python train.py --hop_length=160 --epochs=147.5 --warmup_steps=220
Rows from block 3, named by matrix and row number. Rows with one number belong to one attention dimension. Each number is 50 + 10 x the weight over its row's rms, rounded and kept within 0 to 99. All counts start at 0. After the name is the row's rms in percent of the matrix's.
# q: attention query, key and value (stacked) (model.blocks.3.attn.qkv.weight, 576x192, the q third), inputs 144-191
# k: attention query, key and value (stacked) (model.blocks.3.attn.qkv.weight, 576x192, the k third), inputs 144-191
q.68 099:53 67 44 52 49 48 56 38 42 67 30 51 69 50 75 59 41 44 47 53 46 58 45 44 38 52 48 44 70 34 52 48 38 70 63 64 59 52 52 32 46 51 49 49 56 61 22 42
k.68 104:57 66 52 47 51 47 46 51 52 40 49 39 44 57 54 40 37 49 38 46 57 61 54 49 35 59 49 38 61 50 65 57 49 43 37 40 45 33 34 43 56 52 42 38 64 53 52 50
q.69 102:70 59 57 52 61 54 44 64 52 57 40 20 41 56 43 58 64 76 51 42 29 41 42 46 64 60 41 49 53 40 33 57 63 48 42 50 53 52 66 57 49 44 59 40 47 62 40 55
k.69 109:43 38 40 58 62 54 44 55 47 46 44 45 59 46 70 63 27 63 56 58 53 44 79 42 44 56 52 49 45 56 62 66 52 50 42 57 38 57 35 61 37 59 56 43 38 46 51 60
q.70 103:52 49 41 27 60 59 55 39 41 50 43 52 63 45 64 60 47 42 46 39 53 63 47 32 48 35 48 39 69 51 41 53 49 35 70 49 51 37 39 56 35 46 41 62 28 60 50 47
k.70 097:41 54 49 72 51 54 56 60 53 49 35 43 39 69 44 46 40 49 62 40 54 43 57 58 44 58 48 45 48 55 62 45 39 63 55 60 40 47 54 47 45 52 40 61 59 55 46 54
q.71 103:36 54 44 50 54 42 41 52 51 33 49 45 69 69 59 64 64 41 44 41 42 45 49 51 54 45 63 65 53 30 30 51 34 39 51 51 51 56 28 65 57 51 54 22 58 57 54 47
k.71 101:57 52 48 52 52 50 56 37 43 66 44 54 68 70 42 71 51 66 49 36 53 67 50 58 63 36 56 63 55 54 61 36 56 60 63 31 40 45 65 54 49 60 52 29 49 56 43 60
q.72 098:32 49 47 51 65 38 50 66 64 42 52 53 48 53 56 40 38 42 59 44 65 43 28 42 33 45 45 58 48 54 51 52 63 35 37 42 67 56 51 47 46 57 50 53 52 55 42 43
k.72 101:49 46 44 56 64 41 54 41 43 68 62 53 52 45 52 52 43 52 59 63 44 38 59 58 70 41 54 55 53 39 42 44 51 52 58 46 63 77 48 54 58 49 37 55 64 57 36 50
q.73 091:48 50 45 56 36 36 59 50 51 42 55 55 34 35 47 53 41 69 52 47 43 31 55 50 63 44 67 61 43 44 54 36 48 44 61 43 59 42 62 42 59 54 42 47 59 69 36 58
k.73 108:53 53 51 63 40 56 37 70 56 58 42 57 51 57 73 62 64 46 41 21 43 59 65 42 32 43 32 47 59 54 41 81 62 54 55 39 47 45 42 56 45 44 59 61 47 41 37 42
q.74 110:57 38 72 58 56 48 64 29 45 45 42 46 70 62 50 52 51 42 45 60 51 53 63 31 52 39 67 46 46 25 52 52 46 56 53 43 43 67 45 39 66 57 55 56 59 59 46 54
k.74 095:50 34 55 50 53 33 67 57 65 45 60 53 67 36 46 39 40 43 55 56 64 54 59 56 53 49 42 47 52 41 55 51 61 51 38 50 60 48 46 69 39 53 47 45 50 38 54 35
q.75 106:51 38 60 51 59 53 32 55 42 56 41 62 52 53 52 54 39 60 65 42 45 68 47 37 45 62 63 55 54 51 47 66 41 61 69 42 56 43 60 52 49 68 28 42 58 35 47 52
k.75 104:61 45 53 38 49 52 61 37 31 37 57 49 48 55 54 31 39 38 54 50 68 47 45 45 31 75 28 56 51 49 45 52 47 45 58 51 60 59 53 58 48 37 47 68 48 51 64 51
q.76 095:68 53 56 44 36 66 54 44 45 55 53 62 58 31 52 63 65 42 60 58 47 41 37 52 62 62 35 58 59 32 52 43 49 40 53 47 59 72 60 54 56 40 44 50 57 45 38 65
k.76 091:44 34 45 45 41 45 69 55 63 49 48 36 50 54 58 43 39 69 32 49 49 47 55 31 54 43 59 70 45 60 65 43 56 43 57 54 47 61 35 48 57 47 58 37 58 50 58 56
q.77 102:57 66 53 43 49 49 25 55 42 42 41 55 34 57 39 37 51 42 64 49 54 43 37 48 64 51 43 37 56 57 66 46 63 57 53 41 39 52 56 55 38 31 40 40 50 56 52 33
k.77 099:51 60 44 45 58 47 70 50 45 58 65 39 68 34 30 52 52 52 61 65 57 36 45 58 24 61 55 55 50 43 46 63 42 63 62 45 49 42 26 55 44 51 62 62 46 57 33 68
q.78 095:66 57 52 59 80 47 31 55 52 46 62 53 54 42 38 59 43 47 53 37 66 41 43 54 61 61 53 56 61 46 38 55 47 46 43 52 54 62 33 53 52 50 49 45 29 58 51 48
k.78 095:46 49 56 43 71 44 49 53 61 54 56 70 40 60 44 47 64 59 41 39 52 46 58 63 42 52 35 42 54 40 47 36 47 51 56 41 42 59 52 63 48 59 51 52 40 51 37 39
q.79 106:48 64 54 71 65 50 51 47 36 58 74 64 56 53 47 60 56 56 38 65 45 51 49 46 39 48 49 52 54 41 40 41 51 50 54 52 27 42 56 49 41 53 45 62 34 41 39 34
k.79 097:49 37 31 44 69 45 48 50 47 37 43 52 62 64 51 46 55 59 35 55 51 44 35 70 59 59 47 64 64 59 44 52 51 54 50 67 48 46 50 58 33 63 72 60 39 51 45 71
q.80 100:62 62 54 35 51 44 51 52 47 54 45 63 43 50 39 37 40 50 25 51 47 46 46 51 58 62 72 54 39 48 52 65 57 54 73 42 49 58 63 49 47 64 51 37 44 48 52 43
k.80 096:49 60 56 57 64 62 43 61 65 49 45 56 49 43 41 62 58 52 61 58 55 47 45 53 25 44 39 47 57 46 46 46 62 58 28 29 52 47 26 63 40 62 58 51 46 72 66 54
q.81 096:60 47 49 52 48 39 56 61 41 54 40 48 48 45 38 45 55 47 57 49 46 53 59 67 52 45 61 52 40 43 40 53 52 69 46 43 50 52 34 59 51 52 55 48 46 45 28 32
k.81 096:52 48 60 44 67 47 45 42 52 49 70 40 64 62 41 63 43 45 47 48 53 55 49 46 34 70 53 48 41 56 33 60 36 45 38 57 48 53 45 69 47 38 57 51 34 49 33 48
q.82 097:44 71 55 61 57 64 56 49 44 57 60 31 60 48 59 33 50 62 49 48 36 43 49 60 51 59 72 59 40 45 46 42 61 48 56 46 65 54 47 52 63 54 36 53 38 21 44 57
k.82 102:48 42 64 45 51 53 31 39 50 58 55 48 67 71 52 52 60 53 46 41 64 43 54 55 36 53 64 54 34 59 44 34 58 47 38 44 68 46 57 57 70 51 73 52 40 53 35 51
q.83 094:53 62 65 44 44 62 52 40 41 63 46 55 52 51 39 39 62 71 44 33 42 48 51 41 66 54 64 57 34 32 46 32 48 54 61 43 46 49 58 37 51 47 62 39 39 39 59 32
k.83 104:53 60 58 56 51 22 44 42 31 59 46 48 57 41 70 58 50 37 40 50 46 55 56 59 67 58 63 58 71 69 56 47 49 28 40 54 47 57 55 41 50 28 42 67 45 56 52 42
q.84 097:60 60 47 52 68 74 35 63 53 48 54 55 55 48 44 56 54 59 60 44 56 52 45 67 35 46 60 51 35 56 59 47 54 41 64 55 41 37 56 63 52 54 46 53 43 44 55 41
k.84 098:51 48 54 50 46 32 60 42 50 47 46 40 60 34 46 34 80 44 50 39 53 48 49 54 63 68 41 52 59 53 55 42 45 46 29 26 55 51 40 32 51 46 30 49 66 70 63 38
q.85 105:33 54 43 63 50 50 59 52 49 44 46 46 56 41 63 65 56 37 68 44 48 52 58 50 37 70 61 59 49 63 57 54 57 30 49 41 34 43 53 35 43 51 52 48 48 43 42 59
k.85 096:51 55 42 57 51 43 60 58 54 45 51 39 55 65 46 54 63 52 50 38 50 50 63 46 46 47 63 54 49 44 60 47 34 50 64 62 65 42 26 36 49 57 51 55 50 60 47 63
q.86 101:50 58 53 45 38 46 58 72 52 37 52 48 28 56 68 32 52 51 47 47 64 64 39 51 45 57 70 41 47 53 50 47 64 29 43 30 54 41 46 73 44 48 48 49 55 31 39 50
k.86 099:48 57 46 49 60 49 60 52 68 49 54 49 45 39 54 49 53 80 47 36 38 53 51 35 55 40 57 36 55 47 72 41 36 47 49 58 14 43 63 57 39 69 63 50 53 37 40 34
q.87 095:47 40 37 44 51 45 49 53 54 72 63 52 58 33 53 54 45 65 51 24 46 24 47 33 53 52 52 67 36 49 45 57 62 51 48 46 42 60 53 44 59 56 54 63 46 57 58 59
k.87 105:67 49 57 57 40 61 50 17 52 60 54 51 35 45 50 48 42 49 42 40 54 37 56 40 50 45 62 56 59 76 59 48 50 62 45 42 44 43 53 62 66 37 42 36 53 51 69 65
q.88 099:55 48 66 41 73 47 47 41 47 59 59 61 50 52 49 36 49 41 59 46 41 58 45 50 48 55 44 63 44 71 47 44 56 17 55 46 50 44 47 55 60 51 48 36 50 61 47 65
k.88 100:41 60 47 36 50 38 53 64 53 61 30 41 62 31 52 54 64 47 45 44 34 47 62 33 41 47 49 53 48 53 43 46 33 49 50 41 44 67 43 63 40 33 40 51 43 37 46 39
q.89 093:56 49 46 41 19 52 44 79 53 57 51 56 44 47 53 51 37 54 55 57 39 56 46 53 52 54 50 48 44 45 58 57 51 47 46 76 45 46 46 27 60 43 47 50 36 54 49 57
k.89 097:42 54 49 53 50 52 56 49 47 49 47 38 58 48 41 43 41 52 48 40 49 48 64 56 52 64 55 41 44 43 40 49 47 56 46 58 54 60 50 42 49 40 35 33 50 41 70 60
q.90 093:58 52 59 49 52 48 50 46 48 39 53 34 42 59 67 48 63 42 68 61 53 71 59 62 70 47 51 46 61 40 40 54 45 55 40 28 56 39 46 31 49 46 40 33 51 42 40 39
k.90 099:48 54 55 45 58 60 48 40 58 60 60 42 41 74 61 52 40 54 46 29 38 60 32 41 56 56 62 46 60 53 46 27 52 50 47 49 76 68 44 50 52 49 47 52 42 50 46 72
q.91 099:40 58 44 39 45 45 68 43 60 47 61 53 43 51 52 38 54 60 54 37 72 57 62 55 60 69 64 52 38 47 55 40 54 51 53 61 49 49 52 49 54 26 61 59 32 52 37 57
k.91 098:43 41 38 35 42 51 43 48 63 59 39 47 65 45 50 53 59 65 63 52 41 60 38 41 51 47 59 40 44 55 53 64 59 40 39 57 60 49 28 75 40 53 40 22 56 55 42 56
q.92 102:57 44 46 51 39 65 44 49 62 52 51 51 56 44 47 50 52 43 55 62 51 45 52 37 56 39 43 58 60 60 52 44 53 59 49 53 65 78 49 66 49 42 62 50 49 38 37 43
k.92 102:50 47 58 51 39 67 50 49 49 69 54 39 49 51 52 39 60 65 63 32 34 48 47 40 48 55 52 63 57 57 41 46 62 51 58 31 58 55 44 54 14 50 43 33 40 61 43 46
q.93 100:44 48 49 49 50 47 68 45 50 61 48 53 47 47 66 58 50 60 38 62 40 43 46 31 44 61 54 45 28 56 56 71 48 60 39 67 55 69 58 52 46 50 49 51 35 27 48 45
k.93 101:43 54 61 52 48 41 54 44 60 41 45 29 37 34 50 65 33 48 61 52 46 48 49 64 59 45 48 44 35 50 44 61 66 46 59 49 75 45 46 41 32 52 29 48 50 35 33 66
q.94 102:52 44 54 37 56 85 39 37 64 65 44 40 65 32 52 44 41 55 62 47 34 52 58 54 53 56 33 43 60 39 38 52 51 57 42 42 39 57 53 46 61 39 47 48 56 49 45 54
k.94 102:64 32 51 47 60 47 59 43 54 57 62 61 38 47 75 44 56 43 53 41 47 41 60 59 37 55 34 39 23 35 46 58 56 53 77 56 73 56 61 52 41 53 45 47 49 47 63 52
q.95 103:40 50 51 48 48 44 70 51 56 51 57 36 46 51 43 38 41 44 38 58 62 52 64 38 28 36 67 56 50 50 43 64 56 48 55 57 30 50 56 52 45 59 54 50 40 31 48 56
k.95 099:63 43 41 55 40 51 52 27 41 56 49 51 46 48 57 39 51 45 61 39 54 49 48 63 35 54 50 42 51 42 69 69 50 67 52 31 29 53 42 49 48 45 51 27 61 56 70 49
q.96 099:36 36 44 36 60 66 39 47 73 57 49 49 52 55 48 49 43 44 41 34 60 46 69 45 49 56 62 50 57 55 53 52 57 50 40 75 40 53 51 37 59 36 39 41 44 53 55 50
k.96 099:65 41 60 53 52 46 66 63 78 55 52 46 52 44 38 77 58 51 43 56 34 56 38 63 44 42 54 60 58 65 41 57 57 52 51 64 65 56 61 62 53 48 37 50 38 46 42 57
q.97 105:66 33 36 60 58 50 40 36 47 59 33 33 44 36 60 45 54 47 49 44 63 65 51 46 43 42 52 55 48 55 48 58 41 57 37 58 38 64 48 47 62 51 40 43 54 36 51 49
k.97 096:62 49 48 58 43 44 56 45 44 60 49 36 62 53 56 50 67 59 46 56 66 46 31 41 54 48 50 33 57 56 46 62 28 42 42 51 52 70 31 61 44 50 53 55 56 64 38 23
q.98 107:60 55 31 41 17 56 53 49 51 27 55 62 36 51 51 46 55 63 57 65 60 41 39 52 48 40 50 53 48 30 53 51 51 46 40 48 56 47 42 35 55 52 53 38 62 52 56 56
k.98 095:57 56 55 42 56 50 34 47 34 57 60 45 66 57 44 58 55 49 48 57 48 52 27 50 60 58 53 37 42 51 35 65 42 66 40 50 54 41 51 47 40 50 69 54 41 59 38 58
q.99 094:48 59 58 46 61 39 49 50 63 69 60 46 44 38 68 40 42 51 60 46 36 29 80 50 55 56 54 47 44 57 53 69 43 58 71 54 42 49 51 68 56 62 39 43 34 46 72 47
k.99 096:61 60 75 34 54 63 26 37 38 25 69 33 51 48 47 48 50 35 42 48 53 58 53 59 37 41 43 43 55 47 55 51 48 72 41 44 52 65 65 44 30 54 56 49 51 75 50 64
q.100 103:47 52 47 49 53 37 48 63 44 38 59 47 66 59 54 67 48 42 48 52 62 56 59 45 57 60 59 67 47 40 60 45 28 51 58 60 48 50 51 44 34 43 39 62 45 50 46 47
k.100 098:58 46 32 66 39 53 43 56 49 49 58 44 29 44 40 35 66 59 61 50 54 57 59 56 60 38 62 54 57 47 50 64 59 37 36 69 44 48 47 59 40 47 42 44 66 54 47 37
q.101 099:46 51 38 53 42 57 45 56 66 43 48 66 59 51 71 59 41 47 53 30 41 41 53 54 69 52 58 42 41 56 42 37 59 38 59 38 66 54 44 49 51 55 55 45 56 56 63 56
k.101 093:63 52 48 48 54 70 43 53 53 35 45 42 27 36 46 41 73 54 48 49 39 34 50 54 46 65 45 54 43 43 37 48 50 61 54 49 42 42 57 52 60 57 45 51 41 60 47 58
q.102 090:44 53 38 42 42 52 48 52 45 37 80 51 78 63 46 36 56 54 59 50 60 57 41 63 54 57 38 51 55 46 59 47 52 54 32 52 66 57 53 50 46 46 53 44 60 46 44 44
k.102 102:46 60 49 74 60 55 54 39 54 56 64 41 40 42 21 56 56 34 56 53 47 48 53 57 52 54 42 46 35 48 55 65 45 58 59 71 56 47 36 55 49 44 35 44 57 44 57 65
q.103 099:42 67 43 49 45 45 41 34 35 36 55 45 46 34 61 57 65 56 51 57 52 67 48 59 51 27 52 59 44 54 45 44 68 58 46 36 41 47 51 50 50 63 44 60 37 50 48 58
k.103 102:50 51 36 49 56 43 42 51 57 48 61 51 47 47 41 44 67 39 40 69 37 53 46 39 65 41 63 55 44 45 49 57 62 44 31 35 60 48 25 57 61 47 45 36 44 40 55 54
q.104 097:47 47 36 46 57 52 41 58 54 49 49 47 43 29 51 54 35 36 49 50 57 46 41 30 58 53 47 56 48 62 72 57 61 51 64 47 30 53 73 60 52 37 53 28 53 57 44 36
k.104 094:29 43 55 43 46 33 45 47 36 45 40 63 42 50 43 43 43 61 35 45 43 67 52 41 69 49 58 46 57 48 48 36 72 39 33 58 59 57 37 74 49 41 52 58 56 45 59 59
q.105 101:43 52 54 70 45 42 40 63 56 53 30 56 50 42 59 44 71 65 57 47 38 49 48 57 73 37 53 54 57 39 36 45 44 39 46 60 49 53 44 51 40 56 37 34 48 61 57 48
k.105 101:36 51 35 52 60 58 43 36 43 45 62 46 49 44 47 40 59 38 58 49 38 49 43 64 77 50 53 40 44 55 63 66 55 47 48 51 60 46 43 68 23 68 50 54 59 59 58 46
q.106 097:63 54 39 64 43 49 46 53 45 44 61 62 51 66 42 45 53 73 72 56 54 63 36 47 53 39 45 33 39 46 49 58 76 44 47 54 59 67 53 46 59 45 58 42 50 70 39 47
k.106 098:55 64 55 57 63 37 44 40 41 71 68 44 45 62 47 43 63 56 28 60 45 51 63 46 44 52 49 69 37 55 49 63 38 38 52 60 32 58 62 53 47 50 60 57 67 39 54 46
q.107 110:43 57 40 45 44 33 60 59 51 65 49 50 62 51 54 25 39 41 45 43 65 53 51 62 52 41 40 58 32 39 33 50 63 55 49 64 43 57 61 43 57 46 34 41 57 55 63 41
k.107 110:49 66 54 40 56 35 35 60 39 49 55 55 66 52 35 49 44 46 56 38 56 73 45 38 50 52 49 39 58 41 50 44 43 53 64 45 50 58 63 45 47 53 47 39 49 52 48 52
q.108 107:64 52 53 54 35 48 37 53 51 61 55 59 45 55 61 62 65 43 35 54 49 44 53 47 42 44 58 48 64 38 62 49 40 46 54 48 57 31 37 58 44 24 50 56 55 49 47 50
k.108 099:59 58 53 56 41 32 70 53 43 33 57 32 44 47 53 38 47 45 48 63 35 56 48 48 27 58 42 49 58 40 50 56 45 34 51 28 48 50 38 36 45 64 70 46 50 44 67 49
q.109 106:62 59 52 65 49 69 55 44 56 49 53 41 55 54 69 55 49 57 44 61 48 53 37 58 57 51 55 48 40 58 60 45 61 54 29 42 52 48 49 43 55 51 34 34 66 57 42 66
k.109 098:48 59 58 50 51 40 49 49 43 56 28 61 37 57 57 41 62 54 54 44 40 44 54 59 46 43 33 61 41 49 30 48 41 55 46 32 51 43 32 53 47 48 51 43 54 60 38 48
q.110 101:48 49 60 34 42 59 67 51 58 51 54 58 66 55 61 52 64 57 51 53 52 66 50 47 42 66 61 58 56 42 68 30 46 50 47 46 42 51 64 84 33 42 40 72 53 52 47 59
k.110 102:45 55 39 42 45 66 19 47 57 44 47 63 57 43 58 70 44 48 70 40 54 46 55 55 39 51 59 58 57 44 50 41 59 51 60 50 48 61 45 65 60 25 49 39 48 55 53 39
q.111 103:64 46 56 36 54 36 50 57 47 40 36 47 40 56 60 42 35 47 29 54 48 70 69 52 53 50 44 47 59 55 49 53 50 55 61 37 35 70 35 44 53 65 61 38 44 55 50 59
k.111 102:32 53 37 44 52 38 41 43 57 42 56 40 58 49 45 75 39 39 56 46 49 42 37 34 54 49 35 41 37 46 47 57 32 47 42 53 41 40 61 45 54 68 45 58 60 38 44 50
q.112 096:55 66 44 70 33 36 59 41 53 65 47 38 37 39 37 60 71 43 45 42 51 40 44 43 41 39 67 30 54 65 47 44 51 67 46 29 54 53 55 44 52 54 60 46 41 44 41 44
k.112 099:36 56 54 58 46 59 60 62 66 54 62 65 40 34 53 58 42 37 44 55 44 45 58 47 76 48 56 46 51 39 40 62 55 50 52 59 60 58 43 51 60 42 43 60 55 55 56 55
q.113 102:49 41 79 49 64 56 55 41 45 59 41 61 54 39 51 36 54 37 57 58 43 45 68 36 52 57 48 58 67 31 54 39 52 60 52 44 48 47 50 48 55 33 49 70 51 75 40 52
k.113 091:49 58 64 26 50 65 47 48 35 44 63 49 24 28 56 52 43 51 47 61 33 60 40 64 46 45 36 58 47 47 45 43 35 56 54 59 43 33 39 43 57 53 59 26 54 40 49 62
q.114 096:52 59 42 42 57 51 58 41 61 42 43 38 47 56 54 52 65 35 62 37 57 43 51 58 26 42 51 49 56 53 73 43 54 45 55 53 49 54 37 66 46 52 68 42 45 63 40 58
k.114 103:40 48 56 49 52 59 32 59 45 53 49 70 52 46 43 41 45 59 44 41 54 53 49 49 49 45 52 40 41 45 54 59 45 57 52 41 65 48 52 36 52 36 57 71 62 48 55 71
q.115 105:46 49 62 43 56 40 38 65 45 52 50 50 47 24 58 77 50 48 74 53 38 52 48 51 56 43 50 56 50 40 50 79 46 44 35 61 47 59 57 53 68 53 55 47 46 49 52 55
k.115 100:55 43 59 41 64 32 39 50 68 44 55 49 66 72 57 49 51 43 34 50 59 44 50 52 49 45 47 65 53 62 51 34 51 45 56 56 40 55 36 55 42 45 30 36 53 55 63 58
q.116 088:58 48 47 51 49 47 51 47 45 43 57 51 52 58 57 34 42 70 58 46 54 52 54 63 49 71 47 44 39 59 51 50 61 38 64 43 45 55 51 50 58 45 56 38 28 40 54 61
k.116 103:57 48 59 51 48 44 52 43 40 37 57 61 55 48 43 27 48 47 60 82 64 42 35 47 43 74 38 38 44 62 29 34 52 33 52 57 41 55 29 52 64 55 44 39 55 46 57 45
q.117 093:49 48 45 56 42 42 35 52 55 52 59 36 41 59 65 38 26 36 37 47 37 49 52 63 72 57 34 43 54 64 65 51 45 59 46 45 38 69 53 39 52 46 73 53 50 52 68 40
k.117 108:43 40 52 62 31 43 53 59 41 50 48 49 52 47 50 49 42 44 59 35 43 49 52 36 59 57 65 39 66 73 46 49 54 56 62 50 43 51 46 62 38 64 56 65 68 56 37 38
q.118 107:56 63 53 60 41 50 58 46 33 63 59 44 59 61 54 58 59 61 47 37 45 38 44 46 55 55 39 51 54 44 52 39 36 50 34 49 57 45 61 39 48 60 54 42 49 50 74 30
k.118 106:55 51 56 52 38 54 42 43 44 43 57 24 51 55 60 55 69 45 43 62 54 32 46 41 47 68 40 66 32 62 69 65 45 62 52 58 55 60 56 57 58 30 57 59 66 55 55 50
q.119 098:29 39 41 56 59 43 51 65 37 54 50 43 57 62 56 47 63 47 65 66 51 53 48 29 45 66 52 45 53 67 41 70 52 55 72 60 49 61 67 46 33 37 41 49 32 49 50 47
k.119 109:47 19 49 64 31 54 41 55 52 61 53 39 45 59 50 44 33 47 44 48 31 58 47 46 64 47 26 45 45 51 72 35 64 36 59 54 48 43 43 58 43 61 50 62 41 41 36 52
q.120 098:44 63 49 50 74 51 57 61 46 48 60 50 65 39 60 58 38 64 52 58 47 46 36 70 56 41 57 34 68 58 59 43 60 59 35 57 46 64 49 48 48 39 59 47 35 52 42 59
k.120 104:53 49 32 55 44 48 52 30 70 49 48 36 64 53 48 44 43 51 61 49 33 63 50 30 37 75 44 40 53 50 62 46 35 41 61 63 53 57 55 49 20 46 63 52 43 60 51 55
q.121 093:57 58 47 43 61 64 46 57 58 45 52 57 69 51 55 52 51 57 46 47 55 48 42 58 47 45 27 43 45 40 47 45 51 38 63 53 25 39 56 57 55 32 56 64 55 61 55 47
k.121 107:39 38 60 39 49 64 63 52 69 45 47 45 51 51 61 47 52 55 42 40 44 50 35 54 56 38 36 40 50 47 41 33 58 66 65 50 49 61 52 69 63 64 42 68 55 61 72 59
q.122 090:42 52 61 43 56 40 38 58 53 41 43 44 59 58 65 45 55 58 39 54 51 52 41 48 60 63 41 33 48 52 67 50 35 53 39 69 36 43 32 54 51 58 69 42 37 68 40 61
k.122 106:42 68 34 52 44 55 59 36 50 56 50 68 53 58 60 18 42 44 66 34 56 46 57 42 52 39 52 41 47 43 32 60 43 66 58 68 70 61 46 30 44 55 46 45 27 57 49 61
q.123 099:70 50 54 49 48 56 62 44 62 32 40 50 58 59 59 60 40 41 44 49 43 35 71 61 52 61 52 50 62 49 57 50 35 56 64 41 62 37 42 44 48 54 41 47 45 48 43 42
k.123 102:63 46 47 40 39 52 57 67 51 40 59 55 52 50 59 40 36 76 32 51 57 50 62 56 73 46 56 51 44 40 58 57 40 41 48 54 34 49 44 67 64 69 47 46 22 33 46 48
q.124 096:55 38 65 58 57 55 30 51 41 44 29 50 53 55 51 50 43 60 25 56 42 45 29 45 40 69 50 59 38 50 56 56 45 37 61 60 59 42 36 50 36 40 59 43 54 48 73 66
k.124 103:55 47 48 30 69 69 55 50 66 59 56 51 46 49 59 50 52 51 44 78 70 51 50 30 35 45 47 56 47 49 40 33 58 58 54 56 53 49 56 53 44 70 53 41 43 60 42 40
q.125 086:62 55 50 52 51 43 48 27 56 44 35 66 55 53 47 71 56 61 64 53 61 37 57 39 48 39 49 37 60 46 38 26 56 48 41 44 41 38 63 56 59 57 53 43 58 41 53 32
k.125 099:44 49 54 55 41 34 42 40 41 43 37 65 47 50 60 45 64 57 52 58 73 49 57 49 45 28 73 26 53 51 54 60 39 52 49 47 36 60 55 50 47 57 67 52 46 58 53 68
q.126 102:31 45 44 54 35 44 44 42 71 61 21 31 59 50 49 56 35 55 39 58 48 52 57 62 41 37 47 59 53 54 54 87 54 35 44 37 55 49 62 32 54 53 62 44 50 34 52 40
k.126 104:49 64 53 40 47 59 56 60 46 45 58 38 59 62 51 72 63 44 56 61 60 65 52 56 59 59 58 32 32 69 63 38 37 30 50 48 51 51 55 41 73 37 58 49 49 46 33 56
q.127 098:61 55 58 53 59 37 36 54 48 47 47 28 54 59 55 45 57 51 61 51 60 46 49 51 42 58 52 30 67 36 37 55 39 40 55 47 45 34 56 55 44 43 35 37 46 46 54 58
k.127 102:57 36 50 62 61 55 43 38 70 52 45 34 21 64 47 51 58 40 60 61 49 56 46 31 23 41 56 46 67 54 65 52 44 56 51 49 48 47 40 51 50 60 55 62 44 53 37 48
q.128 108:42 66 50 29 60 62 47 40 61 63 56 48 58 48 45 54 63 49 46 32 60 53 41 59 68 39 65 43 47 33 46 35 48 59 54 43 62 31 51 67 55 49 65 49 40 54 50 50
k.128 103:55 48 27 38 55 63 56 53 55 65 54 65 35 42 32 41 46 43 68 54 49 38 38 64 56 55 36 39 63 56 41 51 45 49 41 48 41 61 39 53 64 44 68 72 59 52 37 52
q.129 099:31 49 48 45 57 52 41 76 37 56 36 48 70 44 51 52 51 51 61 51 44 47 56 33 54 49 43 48 64 56 45 62 40 44 57 52 26 51 54 63 35 55 43 56 41 50 53 64
k.129 100:62 37 56 34 50 65 49 63 54 48 42 51 54 50 41 41 50 40 45 52 39 37 63 56 66 51 55 43 43 49 54 31 64 53 48 70 42 39 53 64 40 48 45 49 55 55 67 61
q.130 103:44 56 67 40 53 42 51 44 53 46 52 29 39 47 66 72 49 36 47 38 46 58 47 42 52 45 32 51 54 47 37 62 42 48 40 45 40 54 54 55 44 20 57 50 38 64 48 45
k.130 097:60 56 64 49 51 55 59 38 46 40 52 50 49 34 36 51 43 69 53 57 48 51 44 76 46 67 48 48 49 44 38 46 56 44 59 37 62 64 59 50 35 46 39 70 68 61 58 62
q.131 102:55 56 59 40 33 60 58 42 62 46 56 55 53 66 57 55 47 45 36 44 37 60 64 39 50 50 35 59 49 47 45 52 59 36 50 62 42 44 62 49 51 57 49 53 28 64 52 45
k.131 091:37 39 60 34 52 42 55 55 53 55 44 43 45 43 49 51 26 49 56 81 55 58 55 39 44 34 41 36 62 48 60 62 53 61 43 50 32 52 64 56 45 39 56 37 50 39 60 54
q.132 094:60 54 66 51 57 65 54 44 43 45 56 42 41 52 60 45 52 55 61 46 59 60 61 45 69 39 42 50 59 49 41 51 54 49 46 54 51 68 48 35 61 47 60 45 46 36 48 59
k.132 103:52 39 49 51 47 38 36 53 42 65 47 63 36 51 50 59 55 49 39 53 47 47 52 54 64 37 40 54 60 65 53 61 48 55 45 43 43 44 64 48 57 46 51 56 51 52 48 41
q.133 104:54 32 52 42 55 32 55 51 42 51 41 27 41 61 61 57 40 63 51 51 58 55 53 63 59 52 51 46 50 39 41 43 65 54 55 55 44 33 48 48 48 55 68 40 57 43 53 57
k.133 104:44 49 42 55 42 42 54 34 33 48 54 39 62 48 42 58 41 68 53 43 36 33 68 50 48 75 45 38 51 62 47 38 59 28 57 41 60 50 57 49 53 34 63 55 58 43 40 48
q.134 106:51 46 44 51 46 44 54 39 63 41 86 48 41 50 36 52 75 42 50 50 26 67 62 47 50 31 63 38 55 40 35 48 48 55 38 61 45 44 56 49 50 61 58 47 39 33 49 40
k.134 101:36 54 58 47 50 47 47 76 48 46 67 61 57 62 49 50 50 46 48 47 45 37 61 44 46 46 62 49 51 43 50 61 42 46 59 56 59 51 57 46 49 64 60 58 62 48 37 41
q.135 103:78 53 54 43 47 56 63 45 48 55 68 55 47 65 65 32 43 53 52 55 41 38 57 56 61 56 41 52 43 19 33 54 48 51 64 38 48 34 38 54 38 49 57 54 36 54 52 40
k.135 092:49 59 46 46 50 50 56 74 46 49 61 70 39 43 44 30 37 49 49 57 50 37 39 38 54 37 67 56 61 40 44 47 49 69 48 51 44 40 39 47 44 50 49 52 41 59 30 41